A small CTC audio transcriber, trained from scratch: widths [192, 240, 288].
Rows from block 2 of a small CTC audio transcriber, named by matrix and row number. Each number is 500 + 40 x the weight over its row's rms, rounded and kept within 0 to 999. All counts start at 0. Numbers have three digits each.
After each channel's rows are labels from the 100 clips, of 14976, where the channel reaches its highest value: "strongest on" is what is common among them. Only what is clearly more common there than usual is listed. The data: read English sentences (LibriTTS-R). In brackets: how many of the 100.
# conv: width-3 conv (model.blocks.2.conv.weight, 240x240x3, each kernel summed), inputs 0-29

conv.62:429515482459410431471468487501535533486498441513453425506495503460312342488485415506500455
strongest on: the word "was" (41)

conv.120:475466507514499504494423497602449457543475511488508434499488475468589478512500381494564519
strongest on: the word "i" (44)

conv.158:533500476517465484566497464456542545566562562485509351482560511501520509558507504513494469
strongest on: voice: female (82)

conv.167:508498498516422482499448469457514481527574543485491556533513518479527431501440545450480464
strongest on: voice: female (83)

conv.71:495488465492402474513457499515488494531501489457539453474534493515510575490528515514481506
strongest on: voice: male (83)

conv.109:481480440450477482485559472473521562519480472488531558527532470537479428528474484485488383
strongest on: voice: female (90)

conv.217:491523508507515504390511512562494483430491441499506565456477496480341356485510455487514453
strongest on: voice: female (91)

conv.107:404497518510526509464360534519554457464478473488442484499520494449431364535498394491505479
strongest on: voice: female (80)

conv.175:440491454498493485385504509563448509485512460507495562504496503410478313578509409505464439
strongest on: the word "all" (26)

conv.152:492513507518494488420500527525465454410483444503472461482486488474363306512480421483522469
strongest on: voice: female (85)

conv.37:554496463487486473392429471457473536504473458549507534540504491510445396390464489480532462
strongest on: the word "was" (38)