Weights of a small CTC audio transcriber.
Model: 4.9M parameters, log mel input, arch crnn, norm batchnorm, activation relu, depths [1, 2, 1], widths [192, 240, 288], rnn lstm.
Training: 2300 steps, batches of 64.
Data: trained on read English sentences (LibriTTS-R), 15625 training examples.
Rows from block 2, named by matrix and row number. Each number is 200 + 20 x the weight over its row's rms, rounded and kept within 0 to 999. All counts start at 0. After the name is the row's rms in percent of the matrix's.
# conv: width-3 conv (model.blocks.2.conv.weight, 240x240x3), inputs 160-239, a 3 kernel for each
conv.96,083,187,207,209,194,194,191,247,165,185,199,223,200,198,202,214,198,189,215,226,210,194,238,144,170,190,225,192,170,162,175,204,230,218,234,179,182,203,235,186,159,162,201,212,224,188,198,209,203,225,202,170,197,173,186,200,152,232,215,198,166,192,203,212,158,191,241,202,199,196,198,205,202,242,257,205,193,224,203,198,215,204,183,174,191,199,197,188,187,199,188,189,202,199,190,215,212,211,211,208,211,150,204,189,212,216,192,199,203,219,226,178,181,189,202,189,210,208,196,218,199,215,188,198,191,188,218,199,212,199,202,190,212,195,214,215,196,210,207,201,209,201,172,183,205,185,210,187,210,176,191,194,218,208,213,230,198,202,216,216,202,235,199,184,166,172,180,161,173,203,208,192,195,214,187,193,197,205,173,173,219,196,200,192,213,178,185,193,196,195,188,221,204,191,188,202,195,192,207,194,208,191,201,214,200,198,186,191,195,201,210,239,166,215,207,199,196,196,196,200,195,199,198,205,208,195,188,207,240,202,157,201,218,224,152,198,170,204,193,234,206
conv.97,131,153,195,202,183,247,158,215,178,211,205,188,196,202,197,195,177,190,193,212,214,221,212,190,217,195,192,217,197,169,173,192,185,213,232,171,212,163,221,200,196,178,201,193,192,182,191,210,216,217,149,222,174,212,203,214,152,243,207,200,205,189,187,207,186,180,197,198,190,212,194,193,203,171,198,210,182,211,205,185,184,192,190,195,229,183,179,217,166,179,220,199,192,215,202,186,198,199,190,211,202,206,201,168,212,233,182,211,195,163,202,197,189,181,172,201,187,205,197,181,214,174,115,296,175,227,254,187,191,196,189,194,196,194,189,200,190,181,209,214,196,171,184,174,212,197,188,200,190,258,194,201,190,196,169,137,211,192,205,196,193,201,213,198,217,197,187,225,199,193,192,199,211,174,215,205,180,215,210,206,205,174,198,207,196,208,192,197,189,209,199,183,192,209,206,194,155,181,202,212,189,202,174,171,224,197,197,187,192,184,219,215,163,307,217,216,200,169,180,192,188,199,201,214,175,227,174,197,180,210,150,241,229,197,201,211,165,218,200,180,206
conv.98,078,192,192,189,208,170,185,186,202,213,191,196,200,179,232,209,197,197,206,196,225,206,189,168,193,212,210,169,225,197,201,205,211,177,191,195,182,213,196,187,201,225,246,206,177,204,196,181,207,185,196,184,193,205,194,176,238,178,199,209,171,196,240,221,162,262,164,190,194,189,205,209,201,182,237,148,217,206,182,206,213,188,154,195,144,183,192,210,182,206,192,181,199,185,190,204,176,207,194,179,177,181,186,215,197,194,175,170,184,199,164,142,182,184,237,206,213,190,210,204,174,188,256,197,178,202,217,197,230,180,193,196,188,202,224,186,203,205,184,201,206,197,186,210,203,204,206,193,207,204,221,211,208,184,189,194,187,199,219,196,208,198,190,175,195,174,172,169,164,210,195,191,186,243,189,177,214,191,192,218,191,200,202,193,177,162,180,201,209,179,193,203,165,186,218,214,176,176,190,202,204,183,209,215,157,195,208,198,171,220,176,168,235,158,195,201,188,204,171,208,200,198,203,204,224,180,204,207,191,174,219,184,180,195,170,158,209,229,213,220,152
conv.99,123,221,200,168,236,208,147,174,205,200,212,183,178,191,237,192,198,210,173,182,206,229,244,180,170,210,216,189,241,219,169,212,213,205,221,192,210,182,185,214,214,242,229,209,184,190,188,182,215,212,182,176,210,191,188,170,246,216,171,178,256,202,174,190,230,168,229,205,202,190,206,191,193,152,195,245,206,202,205,214,205,184,209,206,197,188,209,198,202,212,146,199,215,193,207,209,186,213,201,184,218,214,181,263,191,159,211,195,189,236,198,182,226,217,197,209,210,192,200,209,195,180,202,245,240,242,189,178,200,194,212,195,180,207,199,191,207,188,203,184,200,189,248,213,160,208,193,200,205,229,255,225,190,186,199,169,160,195,213,210,214,205,197,218,198,198,241,207,192,238,188,179,212,210,191,177,213,209,211,230,174,199,231,189,224,193,178,203,205,190,181,192,212,176,203,209,211,220,176,194,187,194,219,175,212,181,225,194,210,226,172,191,222,178,216,203,189,219,188,179,216,203,185,198,191,198,191,197,147,214,209,208,181,176,215,187,227,173,204,188,206
conv.100,118,203,196,200,227,181,160,171,202,212,200,194,191,188,201,235,207,199,194,196,173,196,179,197,173,213,205,204,213,268,217,214,193,190,206,193,202,192,204,187,195,305,164,225,195,160,193,196,186,231,223,194,206,169,205,165,188,210,199,210,217,218,212,194,198,217,180,215,211,185,194,202,180,165,163,187,193,175,184,211,203,191,206,183,250,182,182,222,177,189,213,188,190,199,201,206,199,203,215,204,210,197,192,255,192,187,206,223,211,251,205,172,225,255,219,211,210,206,199,200,208,204,247,145,229,231,231,202,210,195,206,205,195,203,213,203,204,198,196,192,208,201,220,242,230,187,200,194,179,180,209,226,196,186,212,225,129,175,192,197,212,202,199,200,226,196,214,230,202,227,198,168,193,238,190,177,200,204,212,216,202,202,193,197,193,180,192,201,192,201,185,179,206,194,212,208,191,228,242,201,189,208,230,222,217,190,184,195,203,229,193,192,232,236,198,184,175,234,196,187,223,218,177,205,220,200,203,209,208,197,227,189,193,218,201,182,186,236,212,212,212
conv.101,064,180,194,211,235,149,189,192,171,189,197,211,193,193,186,196,188,192,200,213,182,219,183,208,201,203,205,198,201,164,144,198,223,208,209,215,177,240,172,193,152,174,154,249,180,162,203,186,198,210,219,187,203,191,208,206,248,177,203,189,176,206,210,202,174,121,152,193,202,198,193,209,202,210,187,184,215,216,195,200,223,198,189,213,204,205,204,204,196,197,207,188,218,203,200,213,201,201,204,207,190,201,212,206,188,213,186,208,206,220,186,176,195,191,205,199,223,209,210,229,200,118,193,176,224,185,210,183,206,218,209,207,210,187,190,188,201,199,203,203,196,204,189,172,182,200,229,215,212,210,202,195,209,211,160,189,152,213,204,200,216,229,201,165,196,204,168,209,247,204,201,189,180,183,177,187,208,209,181,184,211,170,214,216,201,209,207,200,225,195,202,217,200,211,202,199,191,211,187,197,223,192,196,208,188,197,220,208,196,211,185,175,261,182,209,220,207,193,195,210,208,194,199,203,206,198,227,221,200,163,218,185,183,174,193,175,185,217,216,215,183
conv.102,068,201,220,195,139,209,222,171,173,193,207,207,173,224,207,179,225,213,199,198,223,224,172,187,203,219,195,204,177,230,223,223,203,198,163,160,190,207,142,209,221,233,159,196,174,214,210,193,166,179,169,221,194,206,231,199,200,215,192,168,185,222,219,181,215,210,168,197,203,189,209,203,182,253,208,200,252,219,209,208,202,192,178,191,213,200,205,210,198,211,226,217,191,209,199,205,190,212,207,160,206,198,202,203,220,185,209,208,174,202,193,242,213,203,180,216,205,209,219,202,203,189,208,186,211,210,181,214,205,190,228,245,196,227,228,182,221,202,194,203,204,224,192,225,204,198,206,189,211,220,223,218,201,193,210,254,205,227,211,208,217,205,211,187,171,188,169,156,164,217,199,200,203,180,181,200,188,215,202,200,179,234,204,213,205,188,204,209,190,220,201,196,194,208,207,189,199,209,189,205,206,203,222,202,179,205,211,219,226,203,207,183,159,225,189,195,198,234,217,183,206,209,197,224,174,194,241,218,212,166,194,215,180,153,179,182,194,183,231,171,194
conv.103,118,172,213,201,226,262,116,215,156,223,182,199,188,196,200,213,195,182,194,198,188,192,177,192,231,193,203,205,177,199,209,200,212,190,176,155,190,154,164,246,195,214,199,226,220,193,204,192,231,189,183,188,220,209,178,187,220,231,228,180,191,189,206,192,196,206,209,193,197,183,196,210,187,235,195,159,203,197,198,192,208,213,219,142,202,189,180,219,192,171,210,191,204,200,193,194,190,174,182,176,212,231,204,186,219,196,215,214,205,207,221,189,155,210,216,196,199,205,195,203,206,194,191,230,171,194,214,184,194,220,184,193,186,193,200,204,185,194,205,182,201,212,153,191,215,193,197,204,204,190,211,197,207,199,176,191,199,191,186,205,193,209,207,191,196,214,199,180,204,197,214,209,189,198,206,190,202,208,204,204,205,190,198,201,195,214,211,186,209,209,216,179,193,206,178,191,159,187,202,190,206,201,206,185,193,192,212,213,200,202,206,179,155,206,199,197,200,170,195,191,176,197,189,227,173,179,191,195,211,170,156,239,176,160,210,211,200,233,192,183,199
conv.104,076,209,193,192,213,180,236,241,201,196,201,194,209,197,188,223,182,174,201,204,206,181,207,195,185,199,215,185,245,168,152,191,206,190,208,219,196,242,167,197,184,186,215,223,193,214,196,159,200,201,214,182,206,203,198,168,186,161,188,223,194,188,191,193,170,211,190,195,202,205,191,198,197,223,246,207,202,211,184,191,203,190,167,181,169,198,167,178,211,165,169,206,212,176,196,212,188,199,203,189,202,192,206,181,169,196,183,188,200,250,203,184,187,192,211,190,210,189,205,199,180,194,216,197,183,173,211,201,191,165,193,197,202,201,207,195,192,201,189,208,193,201,223,167,156,184,192,179,208,190,203,182,198,186,252,173,182,205,195,198,210,212,194,205,194,203,199,211,187,198,187,195,205,204,199,195,206,167,174,169,211,212,207,192,192,196,207,210,211,189,205,207,184,208,212,191,199,175,212,204,233,166,213,207,183,200,197,196,205,206,178,198,211,160,196,197,208,183,178,201,193,201,208,200,208,187,207,193,183,200,205,164,217,203,192,201,159,194,205,240,172
conv.105,086,196,196,221,201,187,184,197,208,188,206,205,190,208,217,242,191,195,226,211,216,235,231,185,59,212,187,172,206,185,200,208,170,178,184,209,176,211,211,175,214,202,163,141,170,174,193,244,246,155,183,164,199,178,207,215,215,182,187,223,162,200,211,201,215,223,197,203,200,185,197,196,196,196,194,200,187,183,179,200,191,192,206,187,219,208,200,212,206,191,212,205,202,177,195,194,181,200,206,204,232,199,164,213,213,239,219,209,192,130,169,211,203,209,233,198,196,193,206,182,174,226,221,168,224,211,248,208,201,196,195,207,242,202,209,199,210,194,194,207,195,184,220,193,207,204,189,191,223,221,228,201,185,191,175,171,199,204,200,202,199,184,176,219,224,181,240,233,177,198,186,190,217,200,178,209,201,186,219,211,200,202,193,166,210,210,164,203,185,168,212,198,187,196,226,228,189,205,227,203,183,164,206,195,190,215,197,190,208,207,191,192,227,226,204,203,162,203,192,215,208,205,202,180,194,188,209,191,163,216,213,163,193,214,148,234,184,212,197,190,158
conv.106,098,190,190,185,194,182,225,206,214,225,200,196,193,191,214,228,184,197,181,188,205,235,229,207,203,204,203,175,215,161,174,197,203,187,232,177,183,228,196,171,194,209,177,198,147,168,222,176,181,228,191,172,186,201,227,192,182,159,202,195,222,208,190,197,178,162,219,199,201,199,211,192,191,194,213,220,210,191,184,201,205,190,202,208,189,193,181,205,205,204,205,205,213,184,195,206,184,192,204,190,200,200,189,186,198,199,211,201,196,186,129,150,176,176,173,198,198,187,211,208,171,175,218,212,186,204,210,194,209,194,199,198,195,209,197,193,194,200,197,192,203,194,186,187,189,206,213,201,194,214,225,194,197,195,164,185,146,206,192,202,210,197,170,203,201,203,215,208,218,189,204,199,191,225,194,209,222,195,196,210,207,203,211,185,215,205,192,205,210,185,198,222,205,198,194,209,182,174,189,211,203,170,197,194,180,193,212,184,203,196,178,174,225,163,201,214,207,182,192,164,193,202,194,206,200,187,212,209,187,181,201,212,216,201,184,155,223,236,212,195,153
conv.107,078,182,203,211,157,159,189,200,162,194,202,217,186,208,198,198,198,201,198,221,239,240,150,118,152,210,208,190,173,176,186,210,218,206,208,161,171,215,179,164,156,185,191,222,167,193,228,184,171,207,186,192,187,196,205,189,165,169,204,193,212,211,218,207,205,201,219,197,198,196,210,213,196,227,226,219,213,219,215,215,221,207,185,202,203,204,183,198,186,203,202,188,188,177,196,217,196,203,213,193,167,157,162,189,197,194,189,167,174,226,192,196,187,197,208,208,230,208,214,226,195,168,181,186,195,203,209,199,223,174,194,214,209,201,217,197,199,225,197,199,215,199,197,196,216,202,213,196,203,211,201,202,213,208,188,215,204,203,214,210,214,221,192,179,174,166,147,129,165,203,215,195,204,207,182,177,196,200,182,188,191,200,216,181,176,166,167,206,220,200,198,213,203,201,215,211,194,206,180,191,221,179,209,212,202,200,210,196,203,198,181,214,194,206,186,201,184,203,196,200,198,194,200,200,190,196,209,206,174,181,176,172,197,191,167,169,159,209,217,204,183
conv.108,089,191,194,192,183,220,194,213,203,224,188,202,215,204,201,183,226,189,193,201,180,211,247,156,142,192,213,201,235,185,167,178,198,211,196,214,204,181,216,177,198,143,235,198,243,179,187,233,168,217,211,179,225,192,204,247,117,201,194,195,208,188,200,202,209,134,215,210,197,204,186,195,205,231,185,261,186,193,209,196,197,209,217,189,191,199,200,166,205,195,187,201,202,199,198,199,205,213,202,209,229,193,164,203,201,186,193,180,181,195,252,204,201,188,188,192,201,207,195,217,202,255,114,224,215,207,167,192,203,200,209,194,206,191,191,211,190,201,209,195,197,203,224,201,139,192,205,196,232,165,203,183,202,203,184,204,211,203,195,227,196,215,193,205,194,175,194,179,164,190,208,196,186,210,191,221,194,231,216,192,200,206,209,202,214,192,169,202,211,209,194,211,211,184,188,208,229,191,191,194,206,200,208,206,192,191,194,208,208,191,203,252,170,228,212,195,194,205,195,193,201,192,197,209,217,203,185,169,206,242,139,192,185,238,174,185,226,184,188,216,199
conv.109,095,203,189,192,212,234,209,220,217,230,200,186,206,196,234,216,184,175,200,194,206,199,222,183,206,210,192,171,196,170,215,210,185,171,212,188,220,206,213,182,195,194,212,189,158,214,202,206,232,202,181,212,192,196,212,197,178,197,192,218,208,175,189,188,186,256,220,199,194,193,198,198,200,180,195,221,199,195,199,213,197,182,221,175,210,194,195,202,197,185,189,206,195,198,209,189,185,210,181,196,213,197,191,198,212,213,219,213,194,171,142,201,183,185,225,211,188,174,213,180,173,201,213,204,192,205,205,210,231,187,198,185,209,198,207,189,206,198,194,196,181,177,200,193,198,202,200,201,172,229,219,200,184,197,160,156,236,190,211,189,215,153,180,220,229,196,250,243,194,199,192,220,215,212,179,209,195,192,210,218,192,211,197,188,221,199,195,226,187,177,217,192,140,185,219,228,192,190,195,211,184,178,200,204,166,205,191,183,205,203,187,211,172,222,209,196,187,181,139,193,194,180,192,203,184,197,200,186,179,186,220,179,210,222,160,206,219,218,213,189,169
conv.110,092,207,207,192,182,223,146,205,175,221,184,201,205,220,194,207,217,201,180,215,193,199,193,147,212,179,218,203,191,223,191,185,208,194,191,167,177,192,231,199,210,150,196,213,217,170,183,193,169,205,203,195,205,192,199,173,182,249,217,195,197,199,190,207,188,152,250,190,192,197,186,191,192,192,183,224,174,222,212,183,208,211,197,222,217,210,192,190,210,221,205,162,197,208,176,197,204,211,210,196,203,189,207,185,215,202,179,175,215,190,251,208,212,178,180,184,212,210,184,221,195,176,142,249,196,214,226,200,197,210,213,205,199,191,198,203,182,202,204,193,199,208,184,220,209,185,201,190,204,201,205,187,209,197,173,230,209,191,189,196,183,213,212,199,197,208,187,167,214,198,214,182,178,203,191,163,203,216,211,193,205,173,199,197,196,188,212,175,207,205,188,209,191,200,201,213,227,201,178,167,208,201,180,204,181,196,205,204,165,216,218,190,171,250,207,179,206,246,184,169,207,198,187,190,195,182,185,202,230,194,158,267,222,181,186,194,191,192,185,221,204
conv.111,108,205,249,234,232,181,232,163,176,192,196,201,199,213,187,213,198,208,215,184,191,180,185,176,171,203,184,202,224,214,222,202,193,182,185,199,176,242,171,248,202,237,209,216,180,212,202,197,181,182,193,189,203,195,180,202,215,192,199,187,156,219,226,197,207,224,187,200,206,204,201,205,192,219,84,153,198,160,200,199,203,197,170,172,232,207,202,196,169,187,223,167,205,216,200,194,196,183,197,196,162,194,171,194,207,240,193,191,216,205,194,238,203,227,205,187,193,195,195,197,203,186,214,188,177,189,239,214,194,216,196,221,219,222,221,185,210,199,206,199,188,198,196,201,235,182,188,189,208,219,248,198,192,193,214,213,225,220,176,198,195,195,194,185,207,203,163,160,205,198,171,183,205,208,196,173,199,217,181,173,214,190,202,214,180,174,170,190,191,213,203,198,201,200,213,212,187,197,241,189,197,206,206,192,203,192,188,199,191,211,208,150,150,236,197,197,170,201,224,221,203,203,205,200,205,221,215,225,257,173,195,190,214,199,198,191,198,216,197,190,202
conv.112,102,177,204,206,180,188,192,203,168,215,208,207,190,196,184,198,175,237,217,214,178,216,190,182,227,192,197,203,161,174,270,200,199,196,222,167,201,172,176,237,237,190,259,191,186,228,176,186,182,220,173,211,199,221,198,242,199,179,202,187,205,209,197,200,252,200,140,207,205,212,209,201,200,200,177,232,191,190,194,201,193,196,217,219,169,182,237,211,170,240,221,188,200,234,193,192,198,195,223,188,194,199,204,165,239,217,212,209,176,184,230,189,206,225,158,206,193,189,200,199,202,220,155,245,166,222,199,190,194,220,180,215,178,204,206,210,202,197,193,200,181,204,167,228,208,192,188,206,197,185,200,193,201,195,191,253,228,197,188,210,191,203,178,224,221,198,215,201,163,189,192,196,221,216,205,210,196,203,225,207,209,181,201,221,204,196,182,198,197,200,200,204,196,198,191,204,188,229,221,190,206,198,199,193,190,190,184,193,195,190,201,228,170,210,206,201,204,200,224,181,201,215,209,198,201,197,186,184,190,201,184,198,209,167,219,191,207,199,201,175,192
conv.113,105,192,205,156,221,239,123,212,221,201,216,199,199,201,242,229,181,214,213,179,170,168,234,179,152,223,192,201,183,204,177,218,192,181,225,202,185,204,218,207,237,220,160,191,177,164,203,214,234,230,181,174,173,145,162,163,210,193,214,195,218,203,206,203,228,175,234,193,198,198,198,200,197,145,160,230,169,182,170,206,199,204,189,190,187,183,207,216,201,210,173,217,194,194,208,200,206,189,167,146,215,193,172,221,233,183,224,214,202,172,177,141,219,250,228,206,204,201,208,186,200,232,207,214,211,216,191,211,205,189,197,201,196,204,202,190,212,199,198,199,193,195,210,211,135,200,198,205,189,200,205,217,197,196,206,194,155,191,203,196,200,203,195,216,203,185,289,194,159,213,208,192,207,186,177,211,201,214,223,239,185,203,199,192,210,188,187,210,187,194,204,199,194,190,211,206,187,222,196,220,180,180,198,194,191,200,192,204,207,194,196,195,184,218,196,191,195,215,204,216,202,208,195,226,180,176,186,193,202,208,196,185,201,187,205,212,244,184,222,162,186
conv.114,103,183,187,174,197,183,188,214,211,211,196,202,192,197,231,225,172,181,201,200,227,206,201,168,165,213,208,173,207,116,158,203,205,185,226,181,210,242,205,173,177,170,204,215,167,174,205,199,188,226,183,206,176,199,214,208,185,177,198,217,211,190,200,200,156,205,255,189,195,192,205,200,193,196,232,234,221,188,194,207,203,185,204,195,190,176,185,200,182,197,188,230,209,181,199,203,174,175,191,191,220,194,170,191,201,197,205,198,198,197,158,161,176,176,211,209,195,188,232,207,182,189,200,203,197,203,206,201,216,177,193,197,198,211,197,192,196,195,183,213,203,189,181,186,182,194,197,197,189,231,216,206,201,195,173,151,194,210,214,194,210,190,178,204,202,192,227,217,189,206,199,188,207,219,189,226,216,189,208,209,201,218,195,176,205,183,177,226,206,188,217,215,186,172,205,218,182,171,199,233,207,184,211,202,181,211,201,182,226,208,169,219,211,206,193,198,186,189,183,198,194,194,194,217,201,190,219,196,178,197,219,192,214,210,185,168,223,217,222,209,181
conv.115,110,192,211,192,224,198,191,211,159,179,204,198,191,202,183,206,202,187,187,195,219,265,206,203,196,206,196,201,213,245,212,200,203,206,208,176,186,233,232,170,202,210,205,216,192,176,199,176,172,171,162,207,204,190,206,240,234,246,231,217,212,208,200,184,158,209,203,200,197,198,202,212,208,196,250,253,192,245,225,205,202,194,124,195,245,203,168,172,164,187,172,194,190,187,199,200,201,205,196,194,187,191,197,197,213,191,169,190,172,215,211,194,174,192,193,197,208,205,195,205,209,172,238,252,199,175,175,203,192,181,208,196,197,213,223,193,206,198,187,204,200,196,211,239,208,190,195,188,200,257,228,210,206,196,206,185,162,224,225,186,200,201,201,196,188,196,161,174,172,204,190,189,203,208,199,182,182,208,172,184,206,208,211,194,187,203,190,191,205,204,203,202,204,217,233,222,180,178,176,185,180,197,203,225,207,202,201,204,212,211,201,176,149,251,186,187,198,198,193,199,199,200,200,204,197,201,229,253,210,191,174,238,219,178,175,184,143,186,215,208,198
conv.116,119,191,211,203,245,190,188,178,157,186,200,194,191,179,182,220,208,195,198,174,201,246,212,252,195,200,182,194,208,248,211,195,191,194,196,185,175,220,242,169,199,213,199,221,177,183,176,183,180,180,179,197,206,201,201,249,255,202,218,194,203,200,204,178,178,226,200,203,200,196,200,210,193,181,177,189,189,208,205,213,191,189,142,177,248,212,193,201,180,194,196,201,200,189,202,198,196,193,204,215,183,228,205,211,201,191,182,212,198,204,180,190,166,191,212,181,190,205,197,198,204,178,220,250,189,186,190,186,195,189,203,190,198,205,208,182,193,196,188,202,181,201,223,208,212,183,195,197,156,272,228,228,187,177,209,176,183,247,207,168,202,202,197,208,202,208,168,172,207,229,179,199,201,184,190,193,209,210,180,203,205,193,202,195,191,202,190,190,196,199,186,195,207,175,210,221,184,184,200,189,182,201,185,204,197,194,190,206,203,206,197,154,172,231,195,207,199,193,202,190,202,202,200,193,199,191,243,299,205,178,185,228,200,181,204,167,125,212,204,194,189
conv.117,058,246,252,213,190,191,229,181,184,166,213,213,201,221,210,171,193,218,245,179,181,181,216,146,114,186,195,190,244,207,188,176,187,195,162,171,189,192,188,176,189,186,184,195,180,180,255,195,207,172,178,197,194,207,194,194,197,177,167,200,180,221,216,200,218,239,204,197,208,197,205,221,183,162,204,184,191,188,191,221,204,207,197,193,198,217,206,187,221,205,193,199,180,187,199,210,195,201,206,176,215,190,189,207,217,190,215,204,209,177,183,188,205,216,241,194,204,199,206,193,207,173,204,184,213,204,161,210,209,184,215,211,223,205,222,185,245,222,202,203,186,195,215,204,192,220,218,193,204,220,173,206,202,202,225,218,191,213,196,196,198,184,187,187,183,178,199,183,179,215,201,208,186,187,200,213,203,191,207,198,180,206,190,189,222,185,190,197,193,197,199,202,201,218,217,209,203,206,180,180,186,180,184,218,210,217,204,183,198,191,190,198,180,194,217,210,188,203,213,217,207,201,199,194,201,215,207,209,201,196,197,181,191,199,175,226,203,180,189,204,190
conv.118,089,195,188,191,198,204,204,187,203,201,203,199,191,216,224,209,193,180,185,204,207,211,216,205,168,199,187,197,180,180,182,209,195,195,203,195,191,205,179,139,186,183,155,187,152,155,190,186,202,212,178,158,188,207,217,203,202,211,204,206,220,211,177,170,201,172,200,211,200,184,213,194,187,196,190,226,209,191,190,205,188,184,195,201,211,185,194,193,184,191,194,216,199,198,203,199,190,195,192,190,231,223,201,208,219,217,237,220,209,189,152,154,184,188,184,200,201,202,219,202,192,162,193,196,250,264,225,197,200,194,189,199,199,208,196,196,203,186,182,201,204,195,184,199,201,199,193,199,221,248,198,202,200,203,175,183,168,206,198,208,201,192,199,211,187,198,248,233,223,190,181,191,209,167,157,215,206,208,212,209,210,219,213,195,231,211,215,208,193,188,209,200,207,201,190,201,159,194,187,210,188,201,205,187,180,203,195,201,224,201,189,159,206,202,202,201,183,189,174,158,198,195,187,200,200,196,213,189,177,199,178,144,185,193,205,202,237,211,217,193,189
conv.119,100,208,216,163,217,218,155,229,211,185,203,214,237,220,222,194,188,209,217,206,185,168,186,202,213,220,187,193,190,202,178,209,201,183,183,202,208,224,208,195,176,164,217,192,189,176,203,199,201,205,186,197,213,233,237,204,192,202,209,206,223,201,207,205,228,269,242,190,186,214,190,209,214,219,229,201,218,217,191,216,192,190,224,185,216,167,188,231,196,187,196,216,196,180,203,189,197,188,212,235,188,191,189,211,211,178,226,235,218,214,177,149,185,225,232,204,186,186,225,193,170,228,189,217,220,219,203,216,216,201,190,212,232,213,226,218,209,210,208,203,183,186,193,197,169,202,183,204,195,214,180,206,209,199,196,183,143,217,222,191,212,190,191,194,200,226,201,186,230,210,201,196,202,180,184,214,207,197,195,202,188,220,188,186,199,200,237,217,189,177,221,204,181,205,216,162,186,204,233,214,194,186,214,220,203,218,190,184,237,199,189,194,177,205,184,196,241,200,231,254,186,223,255,202,195,159,231,206,200,191,181,200,191,194,197,204,192,178,222,200,185
conv.120,090,217,193,212,208,207,172,176,181,191,203,198,194,222,209,207,205,200,201,228,221,206,110,140,215,198,192,207,215,182,211,214,213,189,119,186,211,200,158,208,214,215,179,225,229,195,192,187,181,172,232,203,208,208,222,173,268,239,217,204,215,212,193,190,191,182,219,195,203,185,204,198,189,237,226,191,232,229,200,196,205,206,186,220,190,202,186,210,203,198,226,179,197,205,200,204,201,206,198,186,178,202,222,226,215,208,191,187,208,243,260,196,201,205,207,201,218,198,203,200,204,187,197,181,213,208,229,186,184,201,207,205,200,215,199,188,201,195,191,202,199,206,225,207,211,193,189,189,235,198,209,205,205,189,172,215,180,198,194,208,208,206,209,188,193,219,173,190,237,188,202,186,190,185,200,185,206,197,208,224,218,183,184,206,187,202,215,199,207,206,204,200,203,214,197,193,207,187,219,194,213,198,202,186,204,204,210,208,197,202,198,130,221,221,198,194,204,206,191,206,206,192,201,195,198,206,195,180,175,192,219,223,176,157,226,207,191,193,193,174,215
conv.121,064,189,211,211,197,157,246,187,204,217,200,198,167,192,184,217,193,189,190,183,191,212,201,201,107,202,195,195,196,195,228,203,182,192,161,188,194,220,214,190,239,254,174,194,189,223,184,206,184,153,178,196,178,182,214,208,203,153,186,190,177,208,209,186,242,195,161,195,198,202,213,211,194,159,171,201,212,188,203,203,193,187,173,178,237,208,191,211,167,190,221,169,197,198,206,190,179,190,200,194,181,186,169,187,191,206,199,194,199,164,177,270,192,206,178,188,188,196,196,189,184,212,247,195,182,185,227,228,216,191,190,210,207,216,210,173,203,201,199,214,200,212,181,171,216,199,213,187,212,223,212,196,190,195,191,184,264,218,189,195,196,189,182,204,214,175,189,165,193,200,176,193,220,210,178,189,209,199,188,182,201,197,195,183,190,196,181,193,192,183,200,204,209,199,195,186,184,208,191,187,194,200,197,187,203,203,192,197,201,204,193,200,162,209,194,201,181,207,194,186,209,202,193,185,198,214,239,233,162,205,193,164,179,213,183,199,181,210,197,185,173
conv.122,119,156,197,220,202,219,201,191,173,252,207,187,195,209,205,204,186,194,178,205,224,220,195,194,231,201,166,187,209,216,216,201,201,177,204,148,230,188,163,229,242,204,225,189,163,204,218,170,189,189,144,222,184,225,213,235,186,216,199,136,221,209,190,173,208,205,156,212,207,197,193,192,186,199,189,199,189,187,191,204,194,188,185,230,210,200,216,211,180,212,209,186,188,204,203,203,207,187,184,193,210,212,201,199,202,203,205,192,202,182,194,174,220,208,170,205,200,195,186,184,210,194,179,237,174,199,215,188,160,203,170,163,149,185,195,190,201,193,198,205,203,185,202,216,222,202,188,193,182,226,228,193,179,185,171,192,189,195,187,185,188,191,181,215,196,211,212,190,227,179,182,183,216,199,211,191,173,210,223,210,214,179,200,205,211,207,198,190,191,198,194,171,199,209,187,188,203,215,227,195,184,194,193,189,226,192,194,178,189,203,198,213,163,240,227,193,184,184,189,178,203,211,200,204,171,217,226,196,183,211,185,225,213,144,246,203,232,236,210,158,216
conv.123,089,167,237,200,144,164,225,204,198,168,218,215,177,238,191,184,190,218,206,206,192,189,196,211,236,187,206,203,204,197,228,191,205,208,186,195,212,221,180,209,174,198,202,142,160,221,216,190,201,189,163,228,175,208,207,210,195,160,214,209,170,226,207,202,240,227,171,180,190,230,216,230,227,209,159,197,206,212,204,196,191,186,207,227,163,190,226,212,181,234,220,210,203,202,192,182,189,182,208,164,195,193,237,181,245,220,207,223,173,137,184,247,208,236,144,204,197,189,200,204,198,188,167,194,196,216,185,215,195,202,197,214,167,225,228,200,207,203,182,233,186,215,180,223,237,203,198,190,246,201,182,201,212,204,173,204,227,229,192,219,199,198,207,203,227,193,206,225,177,206,205,210,196,217,212,203,203,191,211,205,197,202,194,195,224,226,210,207,194,196,215,212,184,235,192,179,185,205,189,200,203,189,192,208,180,225,194,198,199,196,196,187,183,210,178,200,224,181,219,165,191,223,192,175,173,218,217,180,196,202,200,214,207,193,189,203,206,162,204,181,182
conv.124,060,195,216,205,159,189,215,236,206,190,211,216,214,210,215,178,196,203,181,230,219,204,175,197,252,190,193,203,205,203,164,183,211,205,190,184,187,203,181,166,156,199,202,179,199,208,175,168,169,192,213,177,230,225,215,127,201,285,215,210,185,206,220,196,200,180,146,173,199,216,205,206,201,223,194,154,222,203,179,197,212,211,177,202,190,210,212,230,201,223,223,185,197,215,202,199,223,181,208,203,192,198,221,192,206,183,178,189,162,181,192,274,209,208,188,211,200,212,211,205,201,213,212,198,180,201,162,211,204,179,195,199,179,210,209,189,197,208,194,196,201,209,213,206,202,195,206,209,219,185,185,205,201,203,167,186,258,204,190,183,186,203,224,165,197,201,162,192,184,180,203,211,175,215,204,170,192,194,188,207,175,198,190,230,186,182,207,193,196,204,197,197,198,206,190,185,214,208,213,173,208,217,209,218,179,186,199,220,180,201,215,160,195,187,180,206,235,205,214,177,201,198,196,199,218,213,192,189,208,170,198,201,185,212,185,215,195,231,192,208,184